{"arch": "transformer_decoder", "model": "autoregressive pixel model", "dataset": "regions of photos with short descriptions (Visual Genome)", "train_examples": 203450, "image_size": 16, "horizontal_flip": true, "levels_per_channel": 6, "vocab_size": 217, "width": 128, "layers": 7, "norm": "layernorm", "norm_position": "pre", "activation": "relu", "mlp_ratio": 4, "head_dim": 64, "fused_qkv": true, "bias": "none", "qk_norm": true, "parallel_block": false, "dropout": 0.1, "inner_norm": false, "drop_path": 0.15, "positions": "sincos", "tie_embeddings": false, "init": "orthogonal", "residual_init": "none", "optimizer": "adamw", "lr": 0.0025, "beta1": 0.9, "beta2": 0.98, "eps": 1e-08, "gradient_centralization": true, "steps": 32700, "batch_size": 256, "epochs": 41.1, "lr_schedule": "cosine", "final_lr_fraction": 0, "warmup_steps": 1630, "weight_decay": 0.03}
Rows from block 4, named by matrix and row number. Rows with one number belong to one neuron. Each number is 500 + 40 x the weight over its row's rms, rounded and kept within 0 to 999. All counts start at 0. Numbers have three digits each. After the name is the row's rms in percent of the matrix's.
# fc1: MLP up (model.blocks.4.mlp.fc1.weight, 512x128), inputs 0-127
# fc2: MLP down (model.blocks.4.mlp.fc2.weight, 128x512, transposed), outputs 0-127
fc1.117 099:578509475569490506505512509492513550448430455469490496544541524506489518566501526523460511457538463422502491522437462577458481447416541513472522465559527485475528585435489478523522545546532536484489517463505465590511510463462514510470487511455461410525457506576521455527550531494469535529506429585513538502488399509506549552501513490510484499433499486411561528462453456491496460462539
fc2.117 101:478468532479534492472552500477592513543444498456449562444471453549502482415475560491530561525472520474544448568564503529562513514505450519567581534489513467491504486492511417438449465521476538513527473500502514536462486451523518493565545483500573516513492493606495531403425491477510488470559542490522453431479524450524515477462527446471508538434469589459468446508506505486500494525508
fc1.118 110:546482403590488572489519453571497440430432510455496496467533479511515477498521544514470480457528473428524415487560480512539506523506481452494531478558503445464453530480466428492449497499516499497504544481519475534507536502484535459539557533468508474591463491575547580542565472505539499538458443547513544439499548474515496547466478433536587528486486516448554449493560457506489445501505
fc2.118 102:497518516503543498481486512489515433507493435554482564466541516453516454478452495600508489498437507514440523521491511474460538485529475500515483525484493469422533517439440562475493446561511519496544469542482572492551537389552488478459513537534509549479554573487547398562461497535505514503520462465501483527428468451476500438528463467470491503465427581455531522513490529523499551617498
fc1.119 093:519519485411489526469490523552493563499486504539401505474452467458503482550442448537522482454510509461580450475495434566457551457571489463518571514610558487502437523426440506538465416455532432434490490572543540510503517535512499526507489464501449508481535531450488566441507506436544557469536541528452538483563446530483514436464481528516493495528506507503501511503507502483535501488551
fc2.119 080:540466520523495513463431506533522532507513464517539542482511573494497498573486454497467531497376537513537503443457428510478503441495440539530538555426470579450476448490433529580551500465555513560511458543467492495529493482469502493455502489456514493406448512497496613436525523519471549456469531574505481439484437529507461474530513525532535526527548473494485517556469572490519480448479
fc1.120 092:421444482436507511469505540533534527488503444559471527501465459458458538495496506562498559508505421440524484437457520438524486520592448517527448514465438459471490546527443475476427479508504547451458485442532573550535529515523462465576556511531468487562479506527498491455571484526531509568527484535403481488435548501532511545501463535481434478534514513533543540567462490538482459448461
fc2.120 094:522577541527482516491507443510460440476499546486561476482468510562565506540510540455457459466553509429547471561570453535577491448448480505457519498494509556459557474497495463516533456550507481546567480521509461448469457524441529486490498474505471553484576525528497586562392437485511513494475460503565527453500481528511481441505496457523500468501454430527434476444475511577471580495492
fc1.121 104:492508556541521549541491503555480490496493477538513566499544503558471518524472465475562515474464518479477510459504577558389510562437536489467514542574485478480571547452497494531488415519485535509469537486440536531516493495477591481466426519571432506542447529515532537503416466512490536539498468484509493400475453478410571514466467470489504535471482513504604465502479468469460493456488
fc2.121 094:477557486547475492426484480480442482456488536496493483533487458457463494444491497518527499539492503465584462422451510505509503535462550495514460489495422517501552523509534504486574503526498534443496469423557524468482522539494448590578505502422555441487449538518550486468497507446508511546526556430507487484547494513539481458508474507515524579479490428469417529580541479393523578442482
fc1.122 098:500466455509513501472522482588518536495520467553443457515492496444486532488421539485488509477518417494490434580526407462528562478551487450482506500484469472514546462505479467542428442496534487572501481485503539488509483481449442516505536453470512576428528579462571493486571579493576517470513546548434490485460571483480508457558452492433578536529470482490508501454538551484509526506470
fc2.122 088:476572489531482473514446490514481475547492468476520501530472523579504559521529415528513509527504486491422551423431547571447491523466517601366502430484489465492526476488527528517570536516470448466524489561451484435463476537512554535506509466468449450482486522488482525491520433527520471489514506521425511465525448534507520511478560589527585518488515480540527505510466438591511505494504
fc1.123 099:524502495455521494536519504497475511473464432496514576466529481520466552457460445527494511435537454508493541457588534494504511485538527536447485509450575499530487527531536456552439456499488530542441513451437493507534530474481561448529568542542457523536455484494499452526424568563478492488445509459455518432503479526491478420494490482508528551532477557522581515539491480491402481530636
fc2.123 086:509474396485511462447504510543493568519542504507480511500483580527571417556506517539518519503416564508480507488516469521431437477420497529536557481509471527508516562479480522520441516447464510466530388483534465515522495511495548498467396566500437504458542515502517437556531468489492516446518463546440454537529492513545546612527516469510436494550534496556503502474518504501456469469481
fc1.124 253:482450509511546524538518487520470525449466547474454566554501483506525523474496457519483512482474499500479475520464500456509457504542471482528509449607510481461511565412530432515501514501615566493544559540544497439599475660510525507497489444568463506481507526533521541517492481504462552502505530499539445472533464500498466543511428452467527493432478521567560493474538495456502449507463
fc2.124 180:465501491499540559534440481524435551493529517507580528533504533513493482545510547487423511528474498553449545523581514584507462490542530545506510454485459493503554571533569479457538507500530521480497456472537487509540513463484503506451395473463532517456514530490555464444441558454486507471498555476491405571494437431471463458474508517459495575479571505471558458481434468475585528508537
fc1.125 089:539467443467554450497463374520535440509530500531469532470486529503426572521457469532502473500516498489483446502476422593566574506540471501513477534482464507484543474511502508482482509475501540458529536450521543450459510520453510484488540470581479502458452534509533450569485447526582539508455528496526572480463528566487480503517501447487438533543462475524448421561507505531443480564421
fc2.125 084:515529472564535476584521478525475591478516520497444458506479471503562498484456487542457529479488473512441549497573483517459511491478465437451512498566487464467477509579531525504504479476449483512471512524458523525479487576490493502509454501399601510507532462513502534505503555421501539532501534511523426439511464478573499443478484559535470485442557511504542408498480411558556559500577
fc1.126 095:382446499482521600529465589502549532450428499527508515439535521533557555550468511438464489518471414492533471471497432468401487499481409504497529540489476453490576512479485426549523534456494493482449570454546593487539510527502558478557435499550465469519454501529485476567527527560542497516501523508512482451493518489507518510474497533510528511539500523489488456475485532475475505436478
fc2.126 104:499540478503468585452471558523541476561535534532493545488464441488472524515506477507519475516558472464550510485475447457496527504549494565458506439456473509511547553460447505496455506466497532446510494513524525436487519535365498461515519527485504499505502481469498591463439444516493541485410405514553526476480435493535549414552451497485522451574502515482440586541521468526501574510473
fc1.127 103:513447441549410526489467543556518499511433492493525509570534484573450543485474496555536605452528510487515485519521573518519442475459504544495516570497477489486527486514526425518514430502504484423528467505532487545477466469439488469473420559475519546547465501435567458526538552570460527434456520537469561478450506501490478442484457444428533518525540495559561471458495476533492514521467
fc2.127 097:483544372493541530463512483437476488488482518521591537484476507514455469500499525511502544496501520468556509467509471478505491487459549549540467492521446457505517489463551539478467483540446404515384536527594499558520540501499562541445487515476509454536579472515500522574492468490489497513503469465512409440501437556510439477578497436484485444523506586476544533451502529453501479467496
fc1.129 106:466459463521480579531539460545466549487436460487507519544448462469499499511504571471509498535549478503540479407560502481523520548478491555515453501498543475484456551463481459496447498525504533569552520491499472503348432495458483495491516495499500541511489555522586499477530586504535506506572445505451582474472487565582505527475432496513486522440533484549557517496504512497436422517472
fc2.129 102:498533575487505494480456521562554549506485425493478488523530525501529446492486523540441550440512484497539517538585553464505458549558502508529511487487482430507470444493470477473532450483531488513614523438440448520512488407459473466532532527534566517483502554548490466548522516536475517485568536462559414477441538509470494559498474514525462437578509490413534475524552520456485443558515
fc1.130 109:465564499533479610548462533477477440443528465535511499547525474512511552476519511465524469521462490451488537473536530418589464454561459575555425532523456445499527554504470481525459534514545562479585491484501514602507506547487464511471483488551419531523491476472488503445548478513488498520503554454416477554439468507485459521455438493486462508470522459491542538515424517473502426502484
fc2.130 100:503453535488490395534563533502571519493460493475458476521512540502537457543430542514394464457530527485494469472595536523448503560439477482513522568425567493500512500446498475480513475562539452538500562558487535443509477487595480478446485522484573423425544476494518472522516515522491512483488489508545494442498565540544509479495509492518511502535477489467427532484519438516447592495538
fc1.131 100:455491506454423502489496535516600579428513484534452466477444432523477567514537569466561483510510554469532550506497506452468556562549492488464519414510534511544557493470424550591499477430455538522523508473523543482498440529490492512522507480471550451452496518486481436503433502550430538444490440470523485454473500511510526439595488497507440423521533491513444504518514502479528489480509
fc2.131 103:504538434507555480471515489467515568563498449523432561507517532473496523488539424605493499497431484480427568527481525485472501430507465582486515541568484469494519436433508538476460445485443487505531469536480526507537465457474543503450495552449474554495583588510474460562497540522481490474513536529441482603440487473510498510536489436497509498517416542569508481514514500539451479503515
fc1.132 111:483491451542529556505514505565503517467465472538486439576485546509519500449517546461484446393499452513444484533533443568513478517577506417520463603455515512484472536487517539599524489462474456484483499541465511488497520496434583488475478505589497517483482478575542501458567574546529485523476518440483444427500449478511528518486487473474517508471530518445561540476439454463518529473461
fc2.132 119:536476540502483557491514501408515566507471545504498482499439506512495453522543616497474511516516496462587446533511544468603489506445464496465467442501525499535531481529431493493517488487528482562505540449482509521494492488473463469490538486413517463516508515508536515515514531484504503502495508518480490469498485526533509478520528487544485504522457474490476454552485567253504496525481
fc1.133 115:427434502440522582547504517548477515549455487525468528530556541577499566462505462515549458455495485460521457508482458479513477476473451498511505505495469518551496527509484469478521547415480556516485578476492579504501480602477541465515466449553447479499461515514511555600535497581485530477479468552429542504465432565509489491475493481483468516559479551530459424492553500493450490409488
fc2.133 108:506497449533526549491457539493511490522470479470460565483502538494462508598584526543556489520478497477456525538488430531523489458523507497476510516518470517492486554530442534521487449511525461490601481542494515427520485511443463522423398461521488557520506507527470489462490475490499534557525479435418508568502484494515640405526479453458522477583466504502444493524423499449497520483539
fc1.134 035:461476532521508523483536507597505519472470518539468549503534511542496511503478442440506490433554478475472518542471469566485517512569479534466493491531454497534522486477554480553486482448508533407478560490562492456475425500456582505516557466514504567482502501511564490494495586619465581456505515503456439475452491447478407539519477475481529542448482521439523481454512448458426474542464
fc2.134 143:502469546494497548494536509522534453458476501528462513529472500525497523506493591508491492486560479461550459500553528550550511476521480449487501554524470521531499543464483475555481483428588508539465543487535525505497459534467522493523530502516496542520432534489529466541464501548528530493501473543457480433397528512474484511506480463494500472507511433491526468509485482253449458466481
fc1.135 097:511495492429496476516549558505452494467477478495475518576467490474465508552485522525489495467471476575556527469453433503428566424518493453524599520473522576542535561518580452535487474443582560539447554495554494478493499553490442489446455490496469480502453539499549515509522484523512491480468549450464510481510458511523423534548539481507483488541543474448475610523395510501475471465501
fc2.135 086:550510484524550525525499492436515483490502440494545507462522564526583464457480458497463492524468520479469514529444517450502488519518485554472423430463475469435515462465384528442516494562490547507528490467458521497510460379514534497494513481544515496511506489450517449521517489554552513429483452570579570441509517454453535446518515540508468442518501579526556461573551463537543529543502
fc1.136 110:507458437462477543448506537496471421514496443518455516442491480541514442451515468529608435453516489462579526512492389509462476481516464478452516583539520521531444493458496503554555436508502493569525523493508504531510492487454515555547505484498500448550401511489537533533523531447566536451517497545476606483488530573572421547527524496527517507512482481465485452522517533467500468491532
fc2.136 096:459527503491503520474500474492496474464499457500478519473479559492462462518541469410455511544439503534515533517518431462552521465484595545416463516534463474521470541555536493467601530529497502571425445515475481484458482503507454545504440500511421518498513535504429530454521540534503512464516560474511498552487563580540542581504573436481505521540513489523500484418561535497404471472555
fc1.137 101:432508530523505479537568476502480490485494498536488453496477475503442509547461515536492495403626572486622427573503515507588501505540487505525540442527465511452488550527482454484473404490489470474495477582539487556538413497473466502469572498555548503489478484482514545544552459546517464529530516445469499467495515487473502558534540470469456439533452470476496490471467453496455512482541
fc2.137 095:476521542441532469568532531531504489467500473498521442485547435478515491569493514451543518492535555536397557490417542496475480519494503523465457515567533524485510519453550566532510490546500523507416522476446453481540561464477446448434501493449486528545500576498477422511538556459495511508482476420430510545487490568514485426519547541503501499440506576489523500449439594524463508479519
fc1.138 096:471524432462481518577489548542508445477539549491452442539411504579455497575502470423465491509557558544504420536541471501487503494490436442490453515520468561525564508490513461453487517475483516530453511431558505479519508544493510484486498518539505546476400436487497452531525509468465578486456533503507438520436488467505483443456563509474453436522473522447511503554518501496435474441574
fc2.138 095:510514448507525470476483554433484545534524452490496588443553511464500494500464490562532525513447504517468487491527471582527497572470526499530476492494521475539516459459507534489513426571467490479605372581472463528472525466513485462503445495511439491517537471512535528489465494518502526479585489513409503483530533547524523534470423503445487567449509443552502515493497548432477466530396
fc1.139 096:550479504513571436472548438489500421494523542605471568561462458564501475489451465471459543419455480501484541487527561496506523483598468539580501508499457501436525485503571510540468524467532514476580502473500531473490524537495539518470473457474454466494493537512545452492472525555534573457457441469553509512492550560474469548457441491525453490434518519499509513522460566511469436563503
fc2.139 095:490600620513469460481469466436463541509472508510542488419507528486449492500443548559583477472508489518426473462542489545481483515537521499498437496528520492511483514469511467466490539462515559532482530492521516478512536555504554467565515475460477596487470496496440542435484482442516469530595618515510537458551478474529532477463495513548470462511528445469468497513447399492545532529514
fc1.140 105:514395497540396509445515488536543481453466564501438524534521449536462579557482543494596537526472478488508510556574462459460565433493464461501560548486470530510531508541500488519453492524498563504463485469501499484443489510479488530542552488501460577516485496416463437522493545508557476505506468580486466502472519520459530507499410508409540501538520533559532472458481509484459538522557
fc2.140 108:546542535464529558518501450477496520518525516500513456483501557464531430451462529514433484542572517509547443524483460466610494500528460513546449451537467465475491448507472470444519501534518471508527503490511473505545538475534452456499488498545536468527527498546549584477455531469495492487537536499426544558592560500525463493515561532538493435504421468518523430548541508369428462478472
fc1.141 094:495508471543509467571504492564483452500480458512484510533484460595583486496531529458564468462466512482482470514537505516432533456561427509504559508467452514507508506488447510488504545494472584464484517570591498446523455492524560489473551508544519489517502470538475452506527508555410561385530548449585467527492461460473463414519524476519460454501496522475513553519474440509489556432483
fc2.141 084:525495476503474531525499529466442531475494530522437476496446546476455512529509446477490530509484520514468490461445507455516518481447535502453438423509465509501485446584532473500517458510593458567476587443419542542503527530441456506497472536483513506472467561449544574515501465478508482540479433518425564540519494569528494565520454537561506568420522493540476456511450487582445458560507
fc1.142 104:506530457555532506560530606513514441459547476586479506441488515553541583457443521490543511460544459502520494472486538575476519506521432497522518531501479515482569553448551533504464427479453528451473504529522510501476461570566502473498470477594479539463439482496436457513517482594519479491507537413525488480524457432448472521536504462446490475554541454458491504501472518496451559450481
fc2.142 099:523409457562522502419505436551566533603415531503537477537507477463506480505505492485464491489459518486529557525512436458488450515505514514520495484608518480519459420497422512477499509515581479502502507449444524530534514469443476511507519523470492529549485534551534544488488537443499524518541487531527535520455549562544485520504469519531542497523398512470506368516485504478436420488515
fc1.144 097:539544410568512554544480490520527445520498470431450490504485529486522486478506462525481470438494504473458592587555494496509568518525464391499551500551474476447487565508495474573446490467493504572482544575503524555482443479533528500441525427522492524513455509506515470580562500527509485465395508567560531499529504492526451464469517463549539497475441486546487491481543509514484434479526
fc2.144 086:522518455464479515538493476539509482542459549437517471436576489467506516520564571450511479543447532510452426476422510531562568466514575539530433527451539498494551477554537504517538461490461585549556620472508486453561515527421488494529486453544500415476515446520455500492470532490521460490530519543487483515485475457543542546507513418458513488478528482434457502513466469513508514567484
fc1.145 091:537475430572466495496535442465536460437555494569501472449508510550457465405463564517482476508508420501504434490550465525559525500537452516509525556550490441495510480515416463536507501534547560486509580530478546511533456524510449477517433422530505481496483573519526490532494535599611519491473482500450470498478590479455487468431499499436531546492520525483518496456486521476489495514476
fc2.145 094:477595522466530488497420482495544578520536476525436456521511508527545532561479405517490487450536481500536558514431548536510448476514550567385485488503536468524483429468516511502562487537505495476558448441469493484506509463450581488573502465492400517494491550477474422526489513492518529528465534530494522474594560518479523548483468497514438490477525477499529481512418458519517503442488
fc1.146 124:493544491540471510495522527442459501524470525521479415414517490545537503452472512383428471513518496506504430515497466512541482499461485439534522492586430502536491550472543473532533501487483508464554477546541526478620507505448441472524474509460556478502420510446512483501517531512561492488512517453432516551510522527399562508543448409530454489528538481548477497519507530508557479445559
fc2.146 127:530444503550454505470372471464545515491491461491505481522513529480418489536458526481453497434468518495508580486534505506507473483448513459548568595481494525526517576441586549514500473513576450504495473549554491480455509471549513505440500525484486466545490496529561428550529525580486472520523474485538474482486502494398544506524503420472486517462527473533573499480468518467466468403535
fc1.148 094:471546504570529537562523415567535517498538482518524491474439506489527489549496487542429460484551563502425524520472490556468497575498458494472568431539559520512529434432515442558474503511554567490429534459503484491510432512477523416422493513551517536459509584447479467501509489549490528472506473542569427491467491454520451458514531493433488486483528484524469500499515537477444578468515
fc2.148 094:526471495513444438420504470481480456473568513544435538466619494513562509526490507473528525525493506494564512458523462478546545515484528518459440586452494528447523539452517534495546455471536451583523421586428494519536532502556433495479456537436481440486495480501509443469493539486490509489479490447486507484496489538534584546470443440517529474486501491547443551462538464443463533555526
fc1.149 094:513541467549473511535537489530475517437480468530433489440503554520575500412445605437526518535462386459445476501545448553485516470509462453508584555528490414502509493509509451546502558455501489456467456518527509463535458504595491531501526433564495512507498511517496528476492479555503493527445551526507495494500501376493543502505421460539542530508533507516532532490520487438536490502487
fc2.149 094:480460500542513502438463490440497456507455583541493615503460518512548490464510438500488485552422484433490528507516532549478539514566507528468581507431503435493474502556420515504488551495563495477633493434468526489522540485601511495459526485528524480492502497475568499544442463591471497533480490538510560522544486503419492513495462528485525512477460438464523478466537492512542498532461
fc1.150 090:509459450538553519478498480472567539503469497513486548526453517492469527507522490443491600464470461493579492514462480505434611524494483529479537572508493473388433505484455433515562540451512542531442504481505518499491523500485500475487456503495444523541486496462515380541457507575490446492536494470475513553555592555488545541480502480448466471465483544514524570459512529511471519563566
fc2.150 076:500490574452477499529563483517505520497489499532615512411450452554519465501489441546505487493568496408466476530556443489535460533486495614552480493514480495557555457527530564436524542468464474530561528471554539560553504487468529512526532461403481488520526459516540549482484455444483466518458500504480491462502524505534444462520488520543513484530484454502495420566441456532480464440484
fc1.151 108:492486450535438543502511491528517529472535535525490465487483501451541530441432535497490484512603465496476494479519513502519402559542504488503490405528502489455509521473520509545454462508537476478547489517487518524544420510530517532530498418560560565423469567478578514537562569514555512529505527468535457432481514491516518453495400474422568514464511494484522516400431467457484514516467
fc2.151 102:495562492502517552538422499535510490539502531472541502496469526603475556551460407523458550492530523485493525496473515564432482507511464533511594389439491517549442442525522496487503518463431498474542499574491515447491467508494484490508474468437437489467499563496484526439496551449504495500565433521451494526495496497504543549542513514439548463458540509599495533470484431482484502527410
fc1.153 097:489537415554560514498548515477463543428464443509461499429555525490487523505479544455487596483484487485465506505470482516449495517486515440509455543488531449456555563495478506547550547548564490475454489501512495548432583482475469457460389502542563426517439536550513500533488540498526520491432470477461444485452451512502517472580502577540522514538574495482556546458475462493472496488527
fc2.153 090:500481481591514528503481475485525488515494539478528573473486544497461509561511504505486478491552456461507533605589508426526520479417475597478463571545508512522474499461472522465416516451479476522529456590468531551531487498482512516501614459499464506495529442539457566470523461504515504509566519454524444454448514501485473490507500471532510464519574477504477475523581500499436490434410
fc1.154 101:436495489616486515532506518510435462504491448538518525488530491589537469529398528487442472469475534446532594540472557533529510527492483430406494505499448542426512513510478510511503548476519459422492523531555480507507467451505442445489533548472465502541524488557498511569526510541549492487530490549529510420422522574474450538509487515506511443466561479457430486498455506540483472521466
fc2.154 096:471438611505508539560429455528487534453518533529490440508505483442466470498546508478502463487564495526434455482481462420460514479521472552533502510634465486490476502412477525534549518513479524588470523437559469509512505386529483534536490466485483443482505551449545496475586531488483454547537578512503480569530532532520495464516512509534482512501494543461557535493469535530483472468477
fc1.155 095:490466494464543501511450517458460438495468563511516475558453394504517479488493503501491511411516496514467470480496483574493596468525515549498507537566455479431478536420467472423431493423503530537479520498493533473530486502499524436478530575496488543460546478458511523471560529469488496539587535549468577512600528449553464496484479438491551506441602495504516534468538526479512499482487
fc2.155 093:518518521523483552539577499503560481498512540448478527504502491502425558563526427531564525532451525517551509498515559455461499498491525474479488461534571524509467512503511508487462521493509436447572475568462542514495448520475543489508458526495469551505412484546472501509466417512500498492554460472506416507452502479425560400522567428551474498564565490505459527504482460394500471447447
fc1.156 093:460465494462482586503456493527496521461508474485470561540435535466514568584493538479459541486527504452552530434435509438443463531523522499528427441460534518508521536555526525563511455445473535502530504530482607459477565581542491505528514440522492451433470545516447489538419506539532476585467488524453433466510520480419483514561492482516456470525508484546536470438485469478520478502484
fc2.156 086:517524442565416532543457414501451487459505488532514458498484550547519489491484469527461465475431567503508462491482422490543512548570494466523456545581512467516462539553483484490518519497528474538473555513537518424522496496449453483461514484529530505490457464403544442550591487499537507475474509483474486567560521558525521448443495564470537527559461494475473584543542483581499541442506
fc1.157 103:509500507469504517511503508507526458466443485483490599519506507462479446394432496533496539481506509535535514520503519454497551540518475526548529540503490503591510601511498430494497479408500532506548543510512474470500474501502490520529455497550570500540478531482540540556544604497519533482542520422441499458547475602479436447469492407469534467537445526485412577508498480452471512499478
fc2.157 092:519486475534497441429468464510526499558437433516567498462545504449511463495513512512521494470419488456451519544452491574506465504471468466551520452526446491495431541490576512454503530500578561527448452553524462451523599483531493393548533559503514508541529460475512469525441402531501515509530482448586479547429520497523526507473452489499511460525550499466508532567458518456464516493515
fc1.158 099:488523423526533502505499530494537511565538471495470545495511563487488508476493481586526524443612501478459505446424530571424492505512539536399506489504445410517563467456495529515497477515481511493457513485468512484514452514449574517468472420460474512444516592509524449585538542551499496470566485527466474530459491532496498537531501532508513526510444503528527501447410460532488457410509
fc2.158 087:530430461531457443534549486522480545510461502548522433491423477552533513472494473430436517534502467541574450549515493459535523488485485456616517500503509501482442509526463495527417521513553540481521450509466496512466518565541434479471502511605548519473489419488491511473466477508460487497506493487565563502516482486494537565509506461566456449475530484464473437518602494548454477592476
fc1.159 093:388471512484540493514492499594501562507543503536475481498477443511498505537528559469497487462537569465453549512475462465452513534508490536552505461520491555541478566433484493492430462487514517507481508539532534548504500475502540420514444549547534452488459473447506549522475520515516575492459468574491505461442471488474482519519494470421428402580557458558522426484495418499447455475489
fc2.159 083:526467503556470421481505489449461485541488539515499598494512549565554497497479454538472467557434500468501511431472507556465527514514496511491535511505518487467506416482452543545488478506483533509661473520461508424474550503524495507449501480480479527450508451561547590499540455484475491500542464444465527448557467530507483474489442513503494512539501527502528478480493563638514512504425
fc1.160 098:494505415496421488484528499536500537506474476505559505479582555507479513496496512459485467479540480477536536486486422533472501538472537479433482490539438508473494537513514488522556548552506558515516516483574485499450497505464463513541534468552526443554453550450488503500423487507564476466521486497501501520459535562404587465461413528499519380477535421534545511544472418506470505410524
fc2.160 091:510525540489512476523512491533494536526479505479444456446458471468491531512437508488579563489461555456445516559478551513433507419476476506507568536583539502468501488493510553427478543508476467556524558499550468493423565458533568510483488515503440572470517486513473425553454499525457513601450537481430502515471482403502432538523524474485494539547485512516561487479526474537515453413485
fc1.161 102:486436469613514559491473498559541490491457462495468513460564517498484519461480472562570463457575535508469517509458429586438459519521512474477465472556481543524538488446492512565469526520455497522466511518526477524481435552494513495497522477523536545465472528525443533536550435526492524525541605598503518483497504529538551466467522453508485498499441446493493405436504450401486527493493
fc2.161 101:532520464545564516542529473479475520516469539523408500441478535503502477570465474540525456478501483521529466470545493492473494446541502513492464505499478487485460562494459516499539490497474497504513514540528512534521528452463551596547453505465488477471503545519520475521476614459508471530515424526532547549500435459477490483504469529489528516516526518544532441484519478279569535439523
fc1.162 111:532494435524422490490549534513473436500521420446472444497467499503468489496500509507404564452532550491514504554561537537496465542508471431509572420495485527535519500495611479497505481469545518528491539564456478553487475450510546499547521489508448482479456462542567541590489473539486524438499509525496468411473501511479498514566517421491570470481484532574571501494484455514444453547511
fc2.162 101:528518359466474591478474515511508518479501486473524455526472481530468508484469461518545433517478509480528539487446456451523536561474588512475521484427545497496540491483502468495511495489543476444470395490610510482505462471495492551513585546530507533510517476510491425466552528450528484481519550440497526528535463502497452492518517547491522527562522407455442465481420543555533463570486
fc1.163 110:476513523575526509536468547509452419510469500530480489499546501456548537471452433487458458470521504489447555514556518481467484461523507486468512556483519515450477524425473463467441465466485574501469485536462522483468477501491607475523478484523559560510525457519594483503499533494483538473482545559511573449483435427498473472503510499464516527508535524496612430517432479483474526604604
fc2.163 119:486456531530449523450504478476453460439474531488456496523444561423420519539502513473526528453522515527501455473527522587557512508514529512471457532518525501506464529524504473529552438510498463469495501456534533419446501522568533516551566503528538570499491556492487554501488541491494524546479507539459493501432509513410435431471472475461507525536516567486518477522470519330483560440514
fc1.164 094:452416500566460512422509498510498498494545500583486484519432515495470510546471503530402426513504468541479509424539533515497517551538488522512491532483453516510505494455531498487503403557487486464534510466538481503535562480537484517514538508480531534455460516568570526487495513464572609494528470442589583481467528532454440453475436484392504502525483457497498558456516527493457492518542
fc2.164 094:473581516480498448582532435486462501492493465473435534515498527504504525466542553477568527525540513448445535542518472487487552452436537484407487461506563472489531496544548504510527488398504519550493560497550489508503479540475526486472525539499434520523515481494414552462500485482505441500592626531469445515450518464535541513512514455553559451538529454493520481483440542556477475448453
fc1.165 111:458593525472527524546506512517482520468519416493503534467506481478462529515540469439505483504524521472510442530459491530494517527563582525507500547472529462455522506477439446527447512501553561582504509533525532460514500536431479458508510498468569569534559510518518587491510460449464549460437533440454524384494567427510482554517498474527482487539537458470440443439438461453526443490509
fc2.165 119:555458506457489492493522472544562488518442487479499427472422550441523477527469581472478528503494513482527542576520473531526496523515459531567521513503468533528470550489444533452429494503468495495450552473533490573518509444504497581568482523542500520517524510472487497429448538530463494497484468594513509494493521437494495529497516489513482502435446588524508451554516498328493536504425
fc1.166 085:538531460497479468503543476514608540502427535470514485554547484555534473521485547450499525524469595489521470539460476571464577504519508450457495459511495454552529503494396440569485490488436551520476500494527482486539443450452516487476465520465539454570487545529539460555461497551509587414492452532536560496444456457463537521487448515479464490457476500484535426552479542502499509454499
fc2.166 076:503461462505442454527588459450526531525492468497473505519512493572538530546544454435518543444519520447542543503528502500483501449424448469514496541494550517472486503574554533485461525478447531545434533477537507533506467529512563457513460537491470536467540497439492522468473509486485464490460530527453464518504476496462496506516508422504474494510542484539505561490525519715444433479518
fc1.167 098:526527575527537579519492554479538500504460495527468496438476462492457506469578565545494520519509486514497504506523450505514495543477536453490529488498551532519489539486454469503456487456492504560468578494486530526524411518469472466525473488498555559516533543487511513463580516448494468519476497527460589392537540452503567455516470484482504547506513486440447506467439447323524534469501
fc2.167 096:482513569506470499501496508528474531491462572472448451477467439522547474520489547537515496460545488476471498537494466417509485546533594568524455505429492463528493543481522515494475507503433483513483466518542526557508516556501471487490522475417501421524513490574567492499491502495509495554550515465554520503587469535587465502512489503492497520465488544463501499497476491308551506528411
fc1.168 105:529488567502584509499486447489546434502517467617487579521413471534570488500500469565454516445529488457492538464510483555442467485584434498446458462545405500478488478455502508504452512523450483510425519496520483515559501549549477492471564527521608543511460493527475498489494507468548566491529464465532477490483564535450433586549468542495462487505516514502513484506540521476492520473530
fc2.168 094:480476550422451417472511493508438584444471499517560480468505540564488440521483470498564487494490516492453402456499494492467505469513526578517430488506551476517570484459478475435563508525470536502510535513599493506530480589455524499528572537527470505494545433500513528472524471470537441497562568481505543551495485501494568473497543493486520528563547487419473494476443460485521479559433
fc1.169 101:514450491500561522515508477490364437509500483561461445515538518509450475453479485551460458444561546546567452488442492555458518489485521517480454485498486510530504485442536444452450424410528507493519520548523531494485484514548475457543550487519468547477473546551506433506610543488516460498568482462477536529553560455506449546538480491539515471500531445478513555464423565497521498534477
fc2.169 100:543417441504518450595499484523539551495522488502518456515556478418434494494491471475443474469460532519537477549443525455423552437455522510458501485437516565489502439447529499491445483514591562497484537454534540522461473435544508546432537492426522404484487474532469515549545469550522531498513523505525438465449536487523538486515500511450459472521500524522485545549545520434510536427521
fc1.170 092:520469465427550467559481442509507527461454484532524466535581495513466547468470451506555438413501536489571519541572526577503487550495387550475561461458480451519537470495459464474458438479477529565485503469484493494544406449497580431533524507555471499531539512466559482551452463539497529531554534492544533515448443469552444517486514484497491539537496488509531503501514509469522508463567
fc2.170 086:513513500473530385421609493509565433483535539551470528517536478451489526525594521498579517522488511492498529503486521485456420493449488475494471544393489477484491532492520473561481515510492457517507473542562509507598520557515443495463561479540443459455476559510458437448466468524486557542436480561527464455516457551477466475478483540502497469487550454506488521493544472557510539481537
fc1.171 107:534481373456534530465479534588479520434509495500455544444438450561524477486532475516514495468488505477534492489595410450462496451472515543512511470536476493499433504474489510526439512504563575516561566485512473496495495476537484507627581557535447518544444542567510558503525540455562515505473470485454544481527479479512437470548497453503525452466504467503510551500551510473482500527509
fc2.171 097:532546514518521495470490445486548553502519494508590565468552498482491412564487542460461531447457529530546553461502518508446420464422405458518518518496517535506429445481454537557525505477536562542543438503469521527523452511514486498518505553503602497475508496516535434473485470461520512470498571482453521490448462579487486511475557486503529439444522523463502551509515493406456430545505